Rows from block 6 of a small sound classifier, named by matrix and row number. Rows with one number belong to one channel. Each number is 128 + 24 x the weight over its row's rms, rounded and kept within 0 to 255. All counts start at 0. Numbers have three digits each.
After each channel's rows are labels from the 100 clips, of 14976, where the channel reaches its highest value: "strongest on" is what is common among them; "peak on" is the class under the peak. Only what is clearly more common there than usual is listed. The data: synthesized solo parts of chorales (CocoChorales).
# convs0: first width-5 conv (model.blocks.6.convs.0.weight, 192x192x5, each kernel summed), inputs 96-191
# convs1: second width-5 conv (model.blocks.6.convs.1.weight, 192x192x5, transposed, each kernel summed), outputs 96-191

convs0.34:118120119125102102149119101145133139102085133120125108101102106128115125112113160123154103115107121140095111113137122104154113117112118116119107120115086112120070104120090106145111130108104139136106111118121107119117095124109138123113094189132127109111139095119133124144101111125133113116
convs1.34:117137162105103107105087116095107107149121124101109086092111145120130142126105255099168132102125120105120118134174107105137106117127139146110114151101154123121135134138124106139136121142164123140120131140140112121097184151124153110134137089127123138135113128143125128093121156101113140141
strongest on: tuba; note C#4; note C4; note G#3
peak on: C#4

convs0.35:124170101129101146121122122103125147136102125117117084150125133138148132102118095105128108105138119101137177140103112088109110139121120121140138101133075137101117152120068094132113099118127108130117132108148154123131090091087114072096079095084136082103102125141113114117119091116076084094
convs1.35:148039142143124113171122173122144126133137121124136125093115125139134177167137103110126181156141150128147125121128127075158147174129070172137132118095130131109129144158124137118138122122117129091096130125107116158158181138143116124125129135126142128149135136131136139148153147118135119132
strongest on: trombone; note D4; note F4; note G4
peak on: D4

convs0.90:116108106105125108128119114107102109111125100114105124104102110101109095111130098127099120114080099102106121105127104118106109092125115099115121133099141119129118107246125104164113143101113102127112100113121132108123117107100098091143150096098107109176125095124143101109129224119093145126
convs1.90:143130129154144139138111138118125130133126129138126135148152093125158127130170117103131097113148145142128121131138121124130127138161136126147143147182134158167142134000092148102136148168149121134174113150091112148117163150134118130123126130098144142128137149120136139124164031120138173155
strongest on: viola; note F4; note D#4; note F#4
peak on: F4

convs0.83:125138145097128117101143111108152102144133105145147099101150157100090128133122127094101107125104129115107110104110123134085103124114117127106135138113130182139102138120114142085108126178137105115142155183096188169200110136115095106193104106136106132143136108220152149102130110102124086134
convs1.83:135149116141137133117114113123136137089122135164124107135135122109142113122114101118109157115120135121114117127122100120114128120118138154116113135132152132136133139170079167126154142114150145109210155160111111131158166137137117149130134156150150137138131133125130139175140144109162116144
strongest on: flute; note D#5; note F5; note D5
peak on: F5

convs0.101:122154137116132158124102150077136176116161152108132181160108105121152161093108116129148131094133139105121169127099124146179177095137102123182117178176097150136169159131091146131163105136118126121133157139144115140139174157147166106137116172135137094130157140151152167154140117131108101115
convs1.101:128165145159115096130126137086135164194131126100124145225185084136154164132129093100147164140132125123141139162151126084121141128130092118135125135137131154150137123216091163101136147136146121134192130130121115140129131131145151143154144121125111119141140135144143130115137137102152098131
strongest on: note A#3; tuba; double bass
peak on: A#3

convs0.182:138110120133125117112150105132129124136129127147141130159118154130156123136128122121118180133169124143149104184131125099108114182151140114151136106105100184170088123157130125104131133144124155128161155128108158140162082150114098111181135137173134122145132119158171115108120161096115118142
convs1.182:136152127202116130121115154143123150174133133163120113149149144129126149125141086128137184126138130125139123130145092062139115120121053127125110134132149134139135146134085167094146136138163140105231149141133085129140186136138115128134155156156143135134145137143138136176152126074170099120
strongest on: flute; note F5; note G5; note D#5
peak on: F5

convs0.28:146127128151140153147117124172108111138081126121113167139105095144123168128127135151156137140138119151141117133139123120123081136103165120191118075126138126126128112162179128158165146124082087134118097097186121090092123131122145175116146097137134184131084120090129097129156110131146169134
convs1.28:140081143088114149141113162086159107079144122116140126111131099139126138141152156141113096137140138131124140119137164132139124130148152161126127142131155147122124115164109146080126148146146098111192090086122090142111164143119091064141109119136132112118108119130123115056119141089110110112
strongest on: bassoon; note G3; note A3; note G#3
peak on: G3

convs0.65:101130084105108138123120103137125103124098094110120107115116114116110098104124089100100112099125111101125134127118101097089093130110101102105114109186119122115096136108116128118154127155128114140130131130140119192132114115139122116128113116101141120109124120109105126112102117255127105111
convs1.65:150126114109106094120098109131136120125137135129161156122132129158109131114121140142126116112126130127157132137134127129125113137133137150135114075153111114106159116146115136125105137128120128118163102106107150103165079119112089136137117102108104097110113124141118083097132118255088131116
strongest on: oboe; note A#4; note C5; note G#4
peak on: A#4

convs0.186:156104106135141110113147123125139100158104142136140135124120171136127131121116140092130165115120130129139106149133130128099079132110135104136143101075093162192100126133114117130121149155100117128165133173121171127175068134115111107180139120142112097153120101158151128123114133101090121133
convs1.186:141154126187129123118117152142132159170143142162118123154142146127125153124131078123122170124136133126144121138151093072136129118131073137138120131128153132142140145120078164109142143133156132117236144136118097125157178133144128129144151162152144133131140141139141133161145137081177094138
strongest on: flute; note F5; note D#5; note D5
peak on: F5

convs0.147:137106095126118116132147136113121092135098105142130105123132154114111115122138125082111112128104116123136116086132124121078114108106130115130118125105108167182129155129108119132101148152146093125120153167112211153211097113105126096182090128133085121135132084181134135113151133108104101139
convs1.147:142154130176137120101115145128126156125126134163149118158122149122124135124130091130136190114133145132120113144128096082134131123137106148124124129117146124143117134153071181123139135135149142137221147145116135139163189132133120139146141162130145135134127148125138126150145130105165094146
strongest on: flute; note F5; note D#5; note D5
peak on: F5

convs0.158:097129110124150104130115136112109159128138164115114162128140115115147119117102098091108144113203144121184126107115143114108134178162111148105112099129121191140111130119110163135104125163140143124144200149138148123157181160139142144147109126088093127162163120171189144066139131102147129125
convs1.158:126149141189121077123118178125131130158145142106126120179151135151174184139124062141157186152158140140121156131146133046120149125130073138155116145109130171139146132200100162118159126127172122130156143100088113130139170139123143135135148138144113132133165120147149139150157138092194123125
strongest on: trombone; note D4; note E4; note C#4
peak on: D4

convs0.81:125143197138118136162111149120116141128157138118117130141130114147135108119124154104116126123170130119157140147126117172125146161155127126132116151146184178128123140157153171141133136160138143150163180149138143134158168151168136149142135169135113164183163160165185138103126129137138128165
convs1.81:134164119184116102140131150106124163183129135112138136167137117143138155142135063137138172135141137136142121144154097081127145138148053114122121113129127136139126152151093135103149153141116136106205118101116071132134160141127144131124147138121129124121143126142141135153145143078173080122
strongest on: cello; note G3; note F#3; note A3
peak on: G3

convs0.178:126123169139138127120133159119130099146161115137123140098154155142120125140112115094108099132173125130125127129109125119104127255108153139115154125132115154080135131099122140129112115148140084126207139131094163146127147136103116123109111138128127119137150129142130149097127096124108110131
convs1.178:124134141158116124118115156128129120159133161116119147110163150144139157111147122123133167129137149130137146112154118093142130170131059133138142131135137100122142141150152136114125126131160110133086147111105079150143187136125131141125116137158144133121160131136124128137125147126176115140
strongest on: trumpet; note F5; note D#5; note F#5
peak on: F5

convs0.116:108123124138167138068139108145151095160156134134146155092105160120075125123127093119117116119093144111123159109142142169111135119154112142118120147163160099139118157146138133122157104118167156105125122121149133120119172124163163141147122073207144108131134128115154164120135206121142122148
convs1.116:126138147149103137160185110086124166155100106158140064138187141097176096092080117091143167114118119136105093129129091138121132079100081128140124139148140161127119153087101147135113165166106134104174118112138115141114114124144133157117130124153139139127098160149112150149120133121147147153
strongest on: tuba; note D4; note C#4; note B3
peak on: D4

convs0.8:134111177154156125161107161145122184131117134121121153179123095119210130136140179165123168132166131138167118162147139128200157184107139108165113129107141128126125124133169114172124155116101100159121143085134137132123105124115137154139127120140134179130094130134113134137163122096143138155
convs1.8:129163132215108140152125168121133114132142139136142149149145123140122156147151107167140144141147155138143153127167123102145130143145089142136128122124142115123115124198094146084127119110152111119220120123115064121109185133109099109149127127141117122133132113135119115130117126046151086121
strongest on: horn; note A#4; note C5; note C#5
peak on: C5

convs0.23:120123191128160099134109158129110146106124134119121141147094139096156107134113156147104159138167102137119085161090132155178152194111138113132124147097168134127151117138191136106112097119088110128159118104106148136133112135127120181141122133131104175125102129137121101110142123145153139164
convs1.23:132173112220116143143117160096122133155128130163141163160184131136116158140149091150142122132151157152140136116170111113137119146152080125141131122121139119128108137190118137085126137116162115114203123144108067126112163138112104116145120131131114128128136109130120116147127135048159083124
strongest on: tuba; note G3; note F#3; note A3
peak on: G3

convs0.66:141114131137112117145135126123132122133106132139130106103112144124073122132084117103119114139069119128072103079162146112095087057086145130126113109112107166151142120132090140127116159151091116137102148110127177167179096102115133118177136136095114110139108097178146136108146103128108131138
convs1.66:154145125126136124092100122134125144109115124118164123143134130128138115117127105122120180104122150135136124149143112115120125119122122137125121124110129121133107138161058166116135124100141136144210132156097141118152176125124103143139132147106149117132119118110118106178124143129148116141
strongest on: flute; note F5; note D#5; note G5
peak on: F5