{"input": "waveform_16khz", "targets": ["instrument"], "kernel_size": 5, "wave_strides": [5, 4, 4, 2], "widths": [128, 192, 288], "residual_init": "zero_last", "eps": 1e-08, "lr_schedule": "constant", "weight_decay": 0.2}
Rows from block 8 of a small sound classifier, named by matrix and row number. Rows with one number belong to one channel. Each number is 500 + 25 x the weight over its row's rms, rounded and kept within 0 to 999. All counts start at 0. Numbers have three digits each. After the name is the row's rms in percent of the matrix's.
After each channel's rows are labels from the 100 clips, of 14976, where the channel reaches its highest value: "strongest on" is what is common among them; "lies over" is the class under the peak. Only what is clearly more common there than usual is listed. The data: synthesized solo parts of chorales (CocoChorales). In brackets: how many of the 100.
# convs0: first width-5 conv (model.blocks.8.convs.0.weight, 192x192x5, each kernel summed), inputs 0-95
# convs1: second width-5 conv (model.blocks.8.convs.1.weight, 192x192x5, transposed, each kernel summed), outputs 0-95

convs0.143 080:499512519493498501509590502485524497557504480483485472469475495554590523478504522524500516506490504517524501496534501499488502500495491484506483445484447487470484487496480522456458463500479497485507457495524490460478520526514492475567505508451504476497473504532479540539550489508515509471
convs1.143 097:532503510501524497495503475490502508511521511451542512509482531527479494487456494497506484467428515507496522492494455483554519462498499502512495532508480569473491473499503576491455514473506486497502491505466474456482487482501490497502525502491503509506539493496485504500569478519504503486
strongest on: violin (93); note B4 (47); note C#5 (34)
lies over: B4 (28)

convs0.36 178:496501456532493525485505498539483465492492502513495498527471480482506482492490502493477501547637482472492495488477491476491513479467498488487490510494489512522466481480513482504461464474491560472470508475517499440498508470463474483479500526497474481485522508477462484483484496494485497487
convs1.36 136:479482437506507480480514475440481510523483489503473489486550501491493481504535503498490490469698472490502511483496501496487488496506497515508494525497475466501535509491485497476489521504485482493508481481485476477499485489506502505493475485494491495527536520496504503517500486520486494491
strongest on: trombone (100); note F4 (75); note D#4 (45); note G4 (25)
lies over: F4 (75)

convs0.174 085:489527513491510532502512476538488500487488493486501499482502502499505488476492560512499497494553506485459493487469484503488490498497489505507464493499476485528571557507501517505545494513487502512480452571497495520539476512503508516488475529473562495498494520515510559531500502469516481484
convs1.174 100:498489535477520500523464518512467498525471513506507506474454473489535488489481496489492445469585475490488523493496486482506495486481493484503497491514482457477488518496488497517463484492512514494488488499509472443519475470476495497505503468503478500492531499505472496464471513525493472470
strongest on: trombone (99); note D4 (47); note C4 (35); note D#4 (33)
lies over: C4 (33)

convs0.182 083:476526482492507469477539515469513483488504503503539527491470496507479507499548519486513510507492538505501523489571515521504485505487513516505511521495570538550489529540561547471568467534584507496512504517513531501467517500541548499535507471493524525532495487533517539513502507516549507539
convs1.182 095:491496531502494509512470544544455489508479516515535517488413442497533512499494495506510506477449489486478544486514511495544487529506502507494507473497512483492489498503491557491453496494502478494501501497474434433496478478485490497499491489494516510484464468495494476491445483532492493489
strongest on: bassoon (86); note G3 (69); note A3 (38); note G#3 (32)
lies over: G3 (69)

convs0.40 091:478489468522477496484488469557497475485499514499472484519486487454457477495473528492478490545580479502482555492443486499489476479478482505482507493488509496504494490478496452501503505468475491489497473493519521496569485446455476464469505513493459462467478517479462505471461454485483487490
convs1.40 094:486491490506545469500503498503503512514488508485499490484479453489521499504505508494487473472712469504480467504499465506485498514497505508509502475514481495487520471494506508487496522515496493487502498481497472482505499504493485521462515473497501513505504511510514513506503484549508476498
strongest on: trombone (100); note D4 (55); note E4 (33); note C#4 (31)
lies over: D4 (38)

convs0.166 090:528523508497505518480517516503500480553509490525542527493481482500484512514513520506494520524527524512502496481512496560509566483503511553510491505495491523518525543536509510492497475504520490518493481519489526500542516495529533514488488450491514528500509498481508495495487514536549496523
convs1.166 104:494489528502485503499436531530473482506470517552532499493420473479547505488463494497501503461497502484466521490509504491515502472503497497498507493495479474449488498500494546486448485504493487498496500483489446447491484487478505492490500498493532493458503504490479491504453512513498476459
strongest on: horn (53); note A#4 (32); note C5 (31)
lies over: C5 (29)

convs0.99 160:474485503489503443495497546474462492527491497535465505488491567499485553504544497482544508467439522500488491503498484494475499537474512489551526482497536561511523487521508478506531492530496461491501481465469549508514487462497506486491491483476470483480479471500447477475511505471500501551
convs1.99 110:503482487487478503513500526526482498498476518509505506504447506498520505487521507498497495485439497494485543482487472482515485475498496500480508499511499560489498473504495515501473499513508495496489504494467439439511498491493499482505500512489526516485505485506505496491468507526507497502
strongest on: bassoon (100); note G#3 (51); note F3 (29); note G3 (26)
lies over: C4 (26)

convs0.149 190:561530533515492467483533485491485507516493505496513529525541485545555538500485471511550492501482500484484488495511492495498562483476501509468497534527503497481496454529486502502510501493491486468479513459507489550463495493474500542525508511527465490488535515502458519502504513507463482495
convs1.149 124:501500489509510517506451578532483514521492517452523506508621426481514514497478503518504541475465514497481524500490484497509502443506505488522488492512507473475488485499513494504471489493508494510489524490498483462467501510505489496495504495497567503479524504500493493507490504526494504482
strongest on: horn (71); note B4 (46); note A4 (38); saxophone (27)
lies over: B4 (42)

convs0.70 128:499514480509479496488537468479505472465499497469506463502449471520528500477470496489513497568540475500502476477514473466498462489468485466475459493464479481507475463485492523459480460495498496548478477470508484475487549493485476497553495477476517470533486485507463511544546495481465508507
convs1.70 117:527515524511531527515503513532512484510518505466506520517504502533504515492479518512510504564457530519490514533498468526538509525503524511550509514493501516499510442515511444482508496506506482494493501519529548522482516515494518505489508519496508498512503513469501494509646517486505510519
strongest on: violin (100); note C#5 (50); note D#5 (29); note B4 (25)
lies over: C#5 (40)

convs0.189 096:506528526507492504481490503503495489506481475510510507513499485534512552528492511504532493493471531512496494477555478493477579483515513508526469448496462487503505540546533574504521465512501524532468488532479490545522480522520506553499480492477530544506497501504511501494490495524515465522
convs1.189 113:502478521509507495507446545562495489518495525528524491504451458498529496490466494500497516466477516495469526499511489487498510480494513498491492496502476480427483492481486523488449483484490489496489503485468453455512481500490489490486510492480521501482532507507467496496449501488496480470
strongest on: horn (91); note B4 (53); note A#4 (41); note A4 (30)
lies over: B4 (46)

convs0.14 066:437516474496507513496511502549517492479529546472497500471462511493474423490505507506446517560505475494508539493496492484495484490522479540509507474467530537494499537496505488496498504510504525480481495546528493547537499509534477452515523547475531514473482493511513487495467462480502513492
convs1.14 090:500476503486498471483477527523451487491474496472477491471446428484526516491515496505494486494645476491454564499480485508470490509485471529469491475487484488499486473492487493462483496508488478490480484481463465479498480479508483512488529474497521505512542511481475491504509490477485490481
strongest on: trombone (100); note D#4 (77); note C#4 (31)
lies over: D#4 (71)

convs0.129 120:526522533517511513520522504529511521495502518502532538530492491545480481520491482540468516509510511508487488532524508529511510471490507559498520523533482493509464527505485510521490558507481543499463521513527473471521524501506486500496502535482529442479473530488485518488496519519520497479
convs1.129 112:504499508491515497503450503544474494510502503478529487500469489491549503499448490489496538460485492500475526514507474497515496484504501518503483511491481514478492499497506534490483480492510488509497492499465475467475499507504488510501525491513539515488548497503472491503480499512500495480
strongest on: trombone (54); clarinet (36); note D4 (35); note C#4 (33)
lies over: D4 (25)

convs0.164 100:511510469520500512490526510536520494477522477508513495514522506526497501493516516479489493512519486523500504472492532496511507519510494492529504522503527497500505500522511508523481473526552542523529536516545529480490521499501523552522524521550507523563547481510551496555540498497491524516
convs1.164 106:503482557488488501524495515530435472485510511481547510481433445511557493472470484479505504475458505508490507481493514500550498496506477500496513488496504492464466519492499552490498508486474498485478479496477469451481483490502503474514505499507476504497384491478514470474474484518482493469
strongest on: tuba (83); note A#3 (49); note G#3 (27)
lies over: A#3 (45)

convs0.109 109:507479493469496480530471525468477509504496507503495491486497517477498535490538524488531500477470521479510474520500471510498492514453516493523516503493559506475493507509495470489513514556502481513507474463484523483496487482521533476457477498456485505452457477494459489447453527495525499526
convs1.109 083:515497486482499516491481522490481532489492522485521501494443526491536487497530502496519507479415484499487529507507469499533486488501498511493504519509507537471505495523500498513461515512524503502493503514471436454520504503479486474520516502494503515490529470497516501485468505533506504501
strongest on: bassoon (100); note G3 (61); note G#3 (43); note A3 (30)
lies over: G3 (60)

convs0.130 140:462531481527488520482497488518492513471498496482525501518485486492480491501503513491494486500517510503512489489469551473509469469538502492512471483511470495599513508506550459519544511508490531506489513499476504548496525492514496483486539499466460503555500477486541467498479493506492490459
convs1.130 127:480493509494500513507474532507470492486511500478545497500441473499551491492483503506498519475488503488487522502492488516536491527504484505510494496474466486553494500505489557510489480488480504494480498507475438462427479482525496502491508497502552530502536460496500430493504470509500493467
strongest on: flute (99); note F5 (47); note D#5 (47); note D5 (33)
lies over: F5 (47)

convs0.97 134:532516553515504488508550493522502555521499519513494529521521481556515471519488469541464504512503525516506490553500501526521525514490509533508521503527508484504464493518505515502500566497503528504481515501515478486484540534511489489552502522493521484528488543520500532521527506495495512492
convs1.97 107:499492470499523495507462500551467503502513513467522485496470523493531501508457498500497536458461499499487537504502462498530507485498501502485483519496484534461503507510503539502469494502504502499510483513468491500486504503512500506511525486508535508504548507507492499507506512533503504504
strongest on: tuba (73); note G3 (30); note A3 (28); note B3 (28)
lies over: G3 (25)

convs0.154 107:462476472445467438446549525456493480502500479522479518455485511495519511469540507469532483496473505482501491482520511497480452494491490495518458472499531515503497486485512508473492465537517470511519520458506541489452508483500515489513488471490476478500524479494454460517536527501520504507
convs1.154 103:499490498498483508515482544532465503501471508533501511484426478494526498502490496514507493482454501487476521482520478497519485521509510506498507475501517511472479491487498538493459492499512486492481495507480437437511484481487488492497494505486503506488469478501509488483469501519489494480
strongest on: bassoon (100); note A#3 (63); note G#3 (54); note G3 (34)
lies over: A#3 (46); G3 (29)

convs0.107 093:480518518548485518487557488544503518494496457493499471544460467545522489510496521516508494513544521513531495520505507457526530464471488495510480488520480510566522502519498494504528498481512556484458510500483494525498533543521509486538520505476501501503493489517473497552539500499486507500
convs1.107 107:497498488505519502501472523491490485493500511449524508490453472500534494491483505496512481469480482499494505509490482501526501528487490499508495511476465463543497466514494545499471502479470517521481493493471406468440486477529497481483500499517569523505525466494509447479540493520500493487
strongest on: double bass (29); note A#3 (29)
lies over: A#3 (26)

convs0.170 059:497495469507482535459545499511536488477517497494512507481475501499556477504513564494510493572475488527499487460502487523508524484454510490531478526481458488470495545489516512516452476504493516512467466539508482467524528537513508497496479524470523495539471501497516525531499497505517493477
convs1.170 095:511507544499530513483481553485479491510505515557510516501460466511538507494508468503497450506445506518499481506521519520504520505500520458509510495492494425473502489486500539499472495480504498503490492483462433488597471473508489491514510493486516511476526511479480477480471500538520499478
strongest on: double bass (98); note A#3 (55); note G#3 (39)
lies over: A#3 (45); C#4 (28)

convs0.65 146:476482484468492474483509516504468483496499505486483560452477519478495462492534484499461492484491510485484471492477490587500487504519499599517526568495513486495507499516480470493507498553503503493480499510492507491467491480496512510477491440502495484499494490468492504485494476477519489506
convs1.65 138:513499501501480501507497525522512491480496507616508483510433491508525509494500502495521508480471501512491508492509500485527502518500507507469512459511501551501528514477496519517528488481493494505518509487489466517460506493487485505474511498485543528527505498501483508500481486532508496499
strongest on: clarinet (100); note D4 (67); note F4 (32); note E4 (30)
lies over: D4 (62)

convs0.140 179:534493488528507493516467488491498502482509502497486579516550503479497502500477493478504495505507478486499511500496486572503506493483504570479511606494484493478494506503487514579489490517470479482505475512506488538503504508495512472482508523480485510475501524488484523480478494493514507494
convs1.140 129:511521503494481511504499532490497510485448496517543496497493504492534498508501487489499475474442490510486517496507512469503502492507510481496526464493522608470516521496514508516483526499485495502518537472491512547464527492473498504489501509504525508533498507513488510493463486486517511522
strongest on: clarinet (94); note D4 (51); note F4 (35); note D#4 (32)
lies over: D4 (44)

convs0.0 065:519500491498506508510512461493454512451498523449478487508474481504503488511453516508502514495567473464506515530486509511509508484476496483489476491457502483483473516505490461516478505480466488479485476527511491552515474529464472462517497517471487508485487486521489517485497502473493523530
convs1.0 083:501513506502506495496484579527464477508475552518504490466462414496523500510466477496498493492541469488482554488501484500537497488503502509505501505490483520472468460504486532480472507507494511484481507465459440471527491503484486521502514473494494503496568498486496504494457496514492477488
strongest on: bassoon (98); note A3 (71); note B3 (34); note A#3 (33)
lies over: A3 (65)

convs0.49 108:471496526487495484503466488493493518502499531506458478470497496457522487484470488502475525454482490468518479511477515452500478487475487491517498471473470505491490463504539492496503517514469481490500474464579488540476524510470462483505590495453474497485491522536463469494477493479470516472
convs1.49 108:480483488484505487488470485513506457497488445458526475491500493508475476490531494481489483493484484509516494455503512486550499493488498493500487512513501462476497496510505533520483526502497518508528513505604539579510521498512524526480483512506499529495500501527498504501521511511505522504
strongest on: viola (100); note F4 (51); note D#4 (37); note E4 (35)
lies over: F4 (42); E4 (26)

convs0.167 109:520518545517490495494511508463492500512484493522544506500510505538550521493506508510539485489475531513507494492571498489496581493485480490495487496513494491485506533548468559491543483517499507524482463525475495503513465528496539562521491508481537559483487520503529528513499507495513482500
convs1.167 104:500494513499504514528454526574482491518515521487506492516469459490535499491475498504499542454464512497469531498496477505497519480494497478503502495474478493439470490485483538494455479464500487485479500491475481461509475493482492495479524490494532504470540488491463487481455505508488480459
strongest on: horn (78); note B4 (58); note A#4 (35); note A4 (32)
lies over: B4 (53)

convs0.79 072:507501533482497555478523541551495514491490506510490528488498571502528510516543522542515527485533534532501501536455486533484502540545490529551505482511475551495532505506499492534498533539517563553532515485514539510508503487534491509529513549496476537501497524528499554518546548483507515538
convs1.79 093:500494502497512487477477503453515483526492521513495517496444576529516504494491530509464509464456490495485504512518470524543517518485482500496486517503511521455493475485496534482455526460507505515518487516497405447539526497481523492495503494498495496503543513515500487508550509499492486511
strongest on: violin (40); trombone (35); note C#5 (28)
lies over: C#5 (26)

convs0.48 083:525507549470510504547428555535497504559483472497452533510503546476503532529530504522524482453521518530517492522523503528505537548491540518505503470506510497511487489513496513483520513529501524510515495471486534520514488481467507481457490517502489483481472502494455482439432524475498509537
convs1.48 100:492503501496507511497445547569499497515492511508507500507419482487556506506460512506498528476463504501474523507500476495507499515488520516488484493500468506484518486478492538482457479511484488487483497481467423441455486489490492477484512493491549494476538487480472480503479499497490480476
strongest on: horn (57); note B4 (43)
lies over: B4 (37)

convs0.104 118:497483487482491485487495538494510490483508474487456504485501530499514566485539531496550488438481494510492507495511471511516505495477498509539510504480540507474511505510489488515514469555512475500475478492450509478484466496486523485494481473474470501477492483480470469459486484457516490518
convs1.104 100:512495517490493519523509535503508500483474501510520498485459525490524503498537492502510500498431500512486511493510472510527489475496512512475522515501508544480496478498496532497471502495504516494496507495457475461486506499489488477497504511488490521509515487507501504493459488512506505480
strongest on: bassoon (100); note G#3 (44); note A3 (41); note G3 (31)
lies over: A3 (31)

convs0.51 108:481489518507475533499453505529469492526483484491433481498496514507521540482507492545517487482501519526499483511510520449479526518533488466484501484485506512488528509550534510494529514522514507505563500508528487555503474480505511510453518535488484500559499508477547520485442508449514486527
convs1.51 118:502494503492491473505451545531473480511496494483521514498409443485530480495480511499477517447467480496474521474500466496540485507489477500506482485513472537470480503474487552515447516484494507496495512500451459430437475488485493478496497473473538518490553481512511460487467499512494486453
strongest on: oboe (99); note A#4 (45); note A4 (42); note G#4 (39)
lies over: A4 (31); A#4 (27)

convs0.131 108:554513522525498501502544489524496514504481499495474532511516475581505517523484484538510506494501531542492491517528520523500546478517510520515497484509485494481473523510522502500470538509505538515468507532537478524522536508501486523543521530493508466526489514504504537532534503486497514485
convs1.131 110:515490508512516499510466504545491491511513525516523499507453508515552503496454509486492505457475498486488509508504467499535506482509501504473487506502473525442489530502506521485471484493496499508503493491477503479504496504513484496492521502506486514500546516503496501504505502520502492465
strongest on: violin (62); note E5 (33); note D#5 (32); trumpet (29)
lies over: E5 (28)

convs0.24 093:512505499518495470523482475424525508483484503481502469548516511491513499498483485472490507508464475423513513500442491447491456499470493453478514517467524499527501492483523491474538481464455462473504461503523492534516516525490477435516512495442468510490460469545517503505504486499487505469
convs1.24 106:518506470509522519492456508519468521484493543481514526517518441503498507500511501511490500470485475504495512491502473526518506491491470474494498470523490493478497508531517497487499512492540499503512527518484492511459509503511513514517503511489531516487521507516513467480546491488505515521
strongest on: viola (74); note F4 (51); note D#4 (46); note G4 (26)
lies over: F4 (50)

convs0.191 126:533496526499496470513499527479513502538517493530493517498521504506482539504546507486540501512482508524500506499545503542510554510479503493514480520496506494504497553528487548503509468545520524566529482531506522469507515531556564520488494507487548566498484497506532527507513515492569507502
convs1.191 095:518506535504517513489475569575493500504493538569521503509447443501537505497516498515511508483447504503484526507519481494529511520488527490503488494502509501432466511510489544488442501492496493506484499486476433463523483480463500474482505503468494490490539485496487494500432499506499492472
strongest on: note G3 (63); bassoon (50); note G#3 (33); note F3 (29)
lies over: G3 (61)

convs0.34 157:529541519529503476489513477448491510490495498499508545505500464514480497507490479461491506469445530490497512472487555518516539459471496519457501507505475488529465485547515485485536507485482458497455480480517477546471519472488494504494559493484478509474501503474481507476507483496480516512
convs1.34 140:507506506507506506506448554555466501507498497467506498499516472485530500497459496498497529478471510482465526506489496496527482490494507486516493505501494506528502488498502526502457475502505498494479500517487426448444502500515497498487503500496546521484516489504492470496495488503499489475
strongest on: flute (94); note F5 (68); note D#5 (45); note G5 (34)
lies over: F5 (67)

convs0.22 117:457491573471493509505468503494502530511494524489484476480498472483482462487506472526478485499515522434504510511487474467506487508509496496465508480491519453483486484528507494479499580485468471494485475474531503605466473490517475490511474494477479502494474501491505508469484492479476522492
convs1.22 141:504492405498512504535493479520470475479494499474530488497528564476502480485492479484496523472506508496484502494495482497528497509500487472520471528501486502480511514517519496500457494523513493503509517517535517603510517489516496520473483502493482533513535507518505509507515495501529495492
strongest on: horn (100); note A4 (51); note G#4 (42); note A#4 (38)
lies over: G#4 (38)

convs0.137 110:505501520512489468512598507471459525496481494497498461508506517576542509488505480490536495491463489514510491526533491448494500517452487455507508497486507499487501469502477528491494489504492486515492492485494513540498507535480508499576496514502499501439501493512459474497579475498491488528
convs1.137 114:512499510496526521506501492476497468480516528503585520511492521541476494468489501508523474464471516493517487518504438503552522552500501514533513512500512516505511459508519450502478515489499509499477528514517524504475497488512524467450529513512516492506539507489519483456619496523511538479
strongest on: violin (100); note B4 (38); note C5 (33); note A#4 (32)
lies over: C5 (26); B4 (25)

convs0.102 075:525500541495501515494529472516516533511494506498487526474530503568541546524433510531515531503502499535510514525532507533509500491511516493491527495480494495487483505502491524499489525468534553546532497528540471529514523539477476485555494549480503482575460505532534531540548506503484505489
convs1.102 095:498495445499503492515513520516493542470527511463535508503431533501502490497487488497504516468446498526504518505512454523558508456487460499473495521531484545452465490500503556498466517469481503492530475485414510510487489498509496486494514524490487516518579498504514477498487481532489484475
strongest on: oboe (70); note C5 (39); note A#4 (36)
lies over: A#4 (25)

convs0.120 113:554491513504508497523483477479509534449508525500491550501557495484449485514467489474489487498505476482499509522501479579512526508487509529493520564504509501511465495502505500523468531499481480507513500497498486540493497513482485459505488534485510486490481516507480469493489500487506516518
convs1.120 101:519502497487519508470456508532476538496479531537555509487599501505529488516485492496499499474444487499475531502521493471525491495521497503495507503513530549481533546499494513490473531488509515528525527506491490519476492479466503525481502488492503521505559522525502484483480511522513499484
strongest on: clarinet (55); note D4 (44); note E4 (34); saxophone (29)
lies over: D4 (33)

convs0.155 063:503544492534485483509485502511500487502498466501485510522475521505512561526486517493506508514486504518492478494522468497492581510503523507490507465486488521527510534511541493496554447536482523498468489542487488461511494515528503508504473511489525517488511496484511477505481501521518521479
convs1.155 106:515489534493509513521461544570487493503492524501523505520450465503522481480467502483501531456481507488466536498502489488520511494490504481511496496497487497450484489499499513497442488457492500499478491493468453465474476490490506489490497500497542524479502506506501480503453497501509491479
strongest on: note B4 (42); horn (41); note A4 (27)
lies over: B4 (40)

convs0.122 068:532486482526480500505544479520505491513501503486515484494484490529527499497466484534524465523516521554496510494564516503500515492491479484494492459477460484544508518507529564503491476473518576506468483511536457466526514552511502499559497517474525509493492499520486503539562514491508505471
convs1.122 105:507510538502519488488460508513505504504509527468525511494437468511525500492503487499501507459454482516481483495494465532551512467503487479469498504502458514499481516500496560500479498467478500494513485515433452460473475469502506483523522496493512483514554487485506462482478476523499498456
strongest on: violin (77); note B4 (30); note E5 (29)
lies over: E5 (25); B4 (25)

convs0.110 088:541542540539489507486545492482502495479480466498489518515490483545540505488497516489505500474501513514481479486502469516504505481460493507502481504495480514473491490521502487495509482498463494486481444503494481559460526537489490433562516499421490508493423493517469474529556494476492503507
convs1.110 099:517485475530532499498426518533499492499506510440548503500472520530501502480487509498506500454465507500477496515502495494554487497505492508516502519489484522513505484501498541511448497492504514500487527505505485497429512482532490502485510492503515528521508484494505458484577498529492481492
strongest on: viola (87); note E4 (31); note F4 (30)
lies over: F4 (26)

convs0.75 143:488481522494483535513495491546499504496502502474469482523480508494493468484498484567466495520604526514496504524480473485508467504483479514498517481520495536501538490486487485520570528515461568492494519496505505487525476493499487474455473514505511511441482516474494549445461513491486486526
convs1.75 115:471503457493513476491469494449469508519491462467486507501532532498547485522496503488498528484678476500487527501500498498486507483498474511507486523522492488501517490475495475480504505502485478489509477495485453464529492506493498498493499487505537509518531499524502506525512494528494483508
strongest on: trombone (100); note F4 (48); note D4 (39); note D#4 (35)
lies over: F4 (47); D4 (29)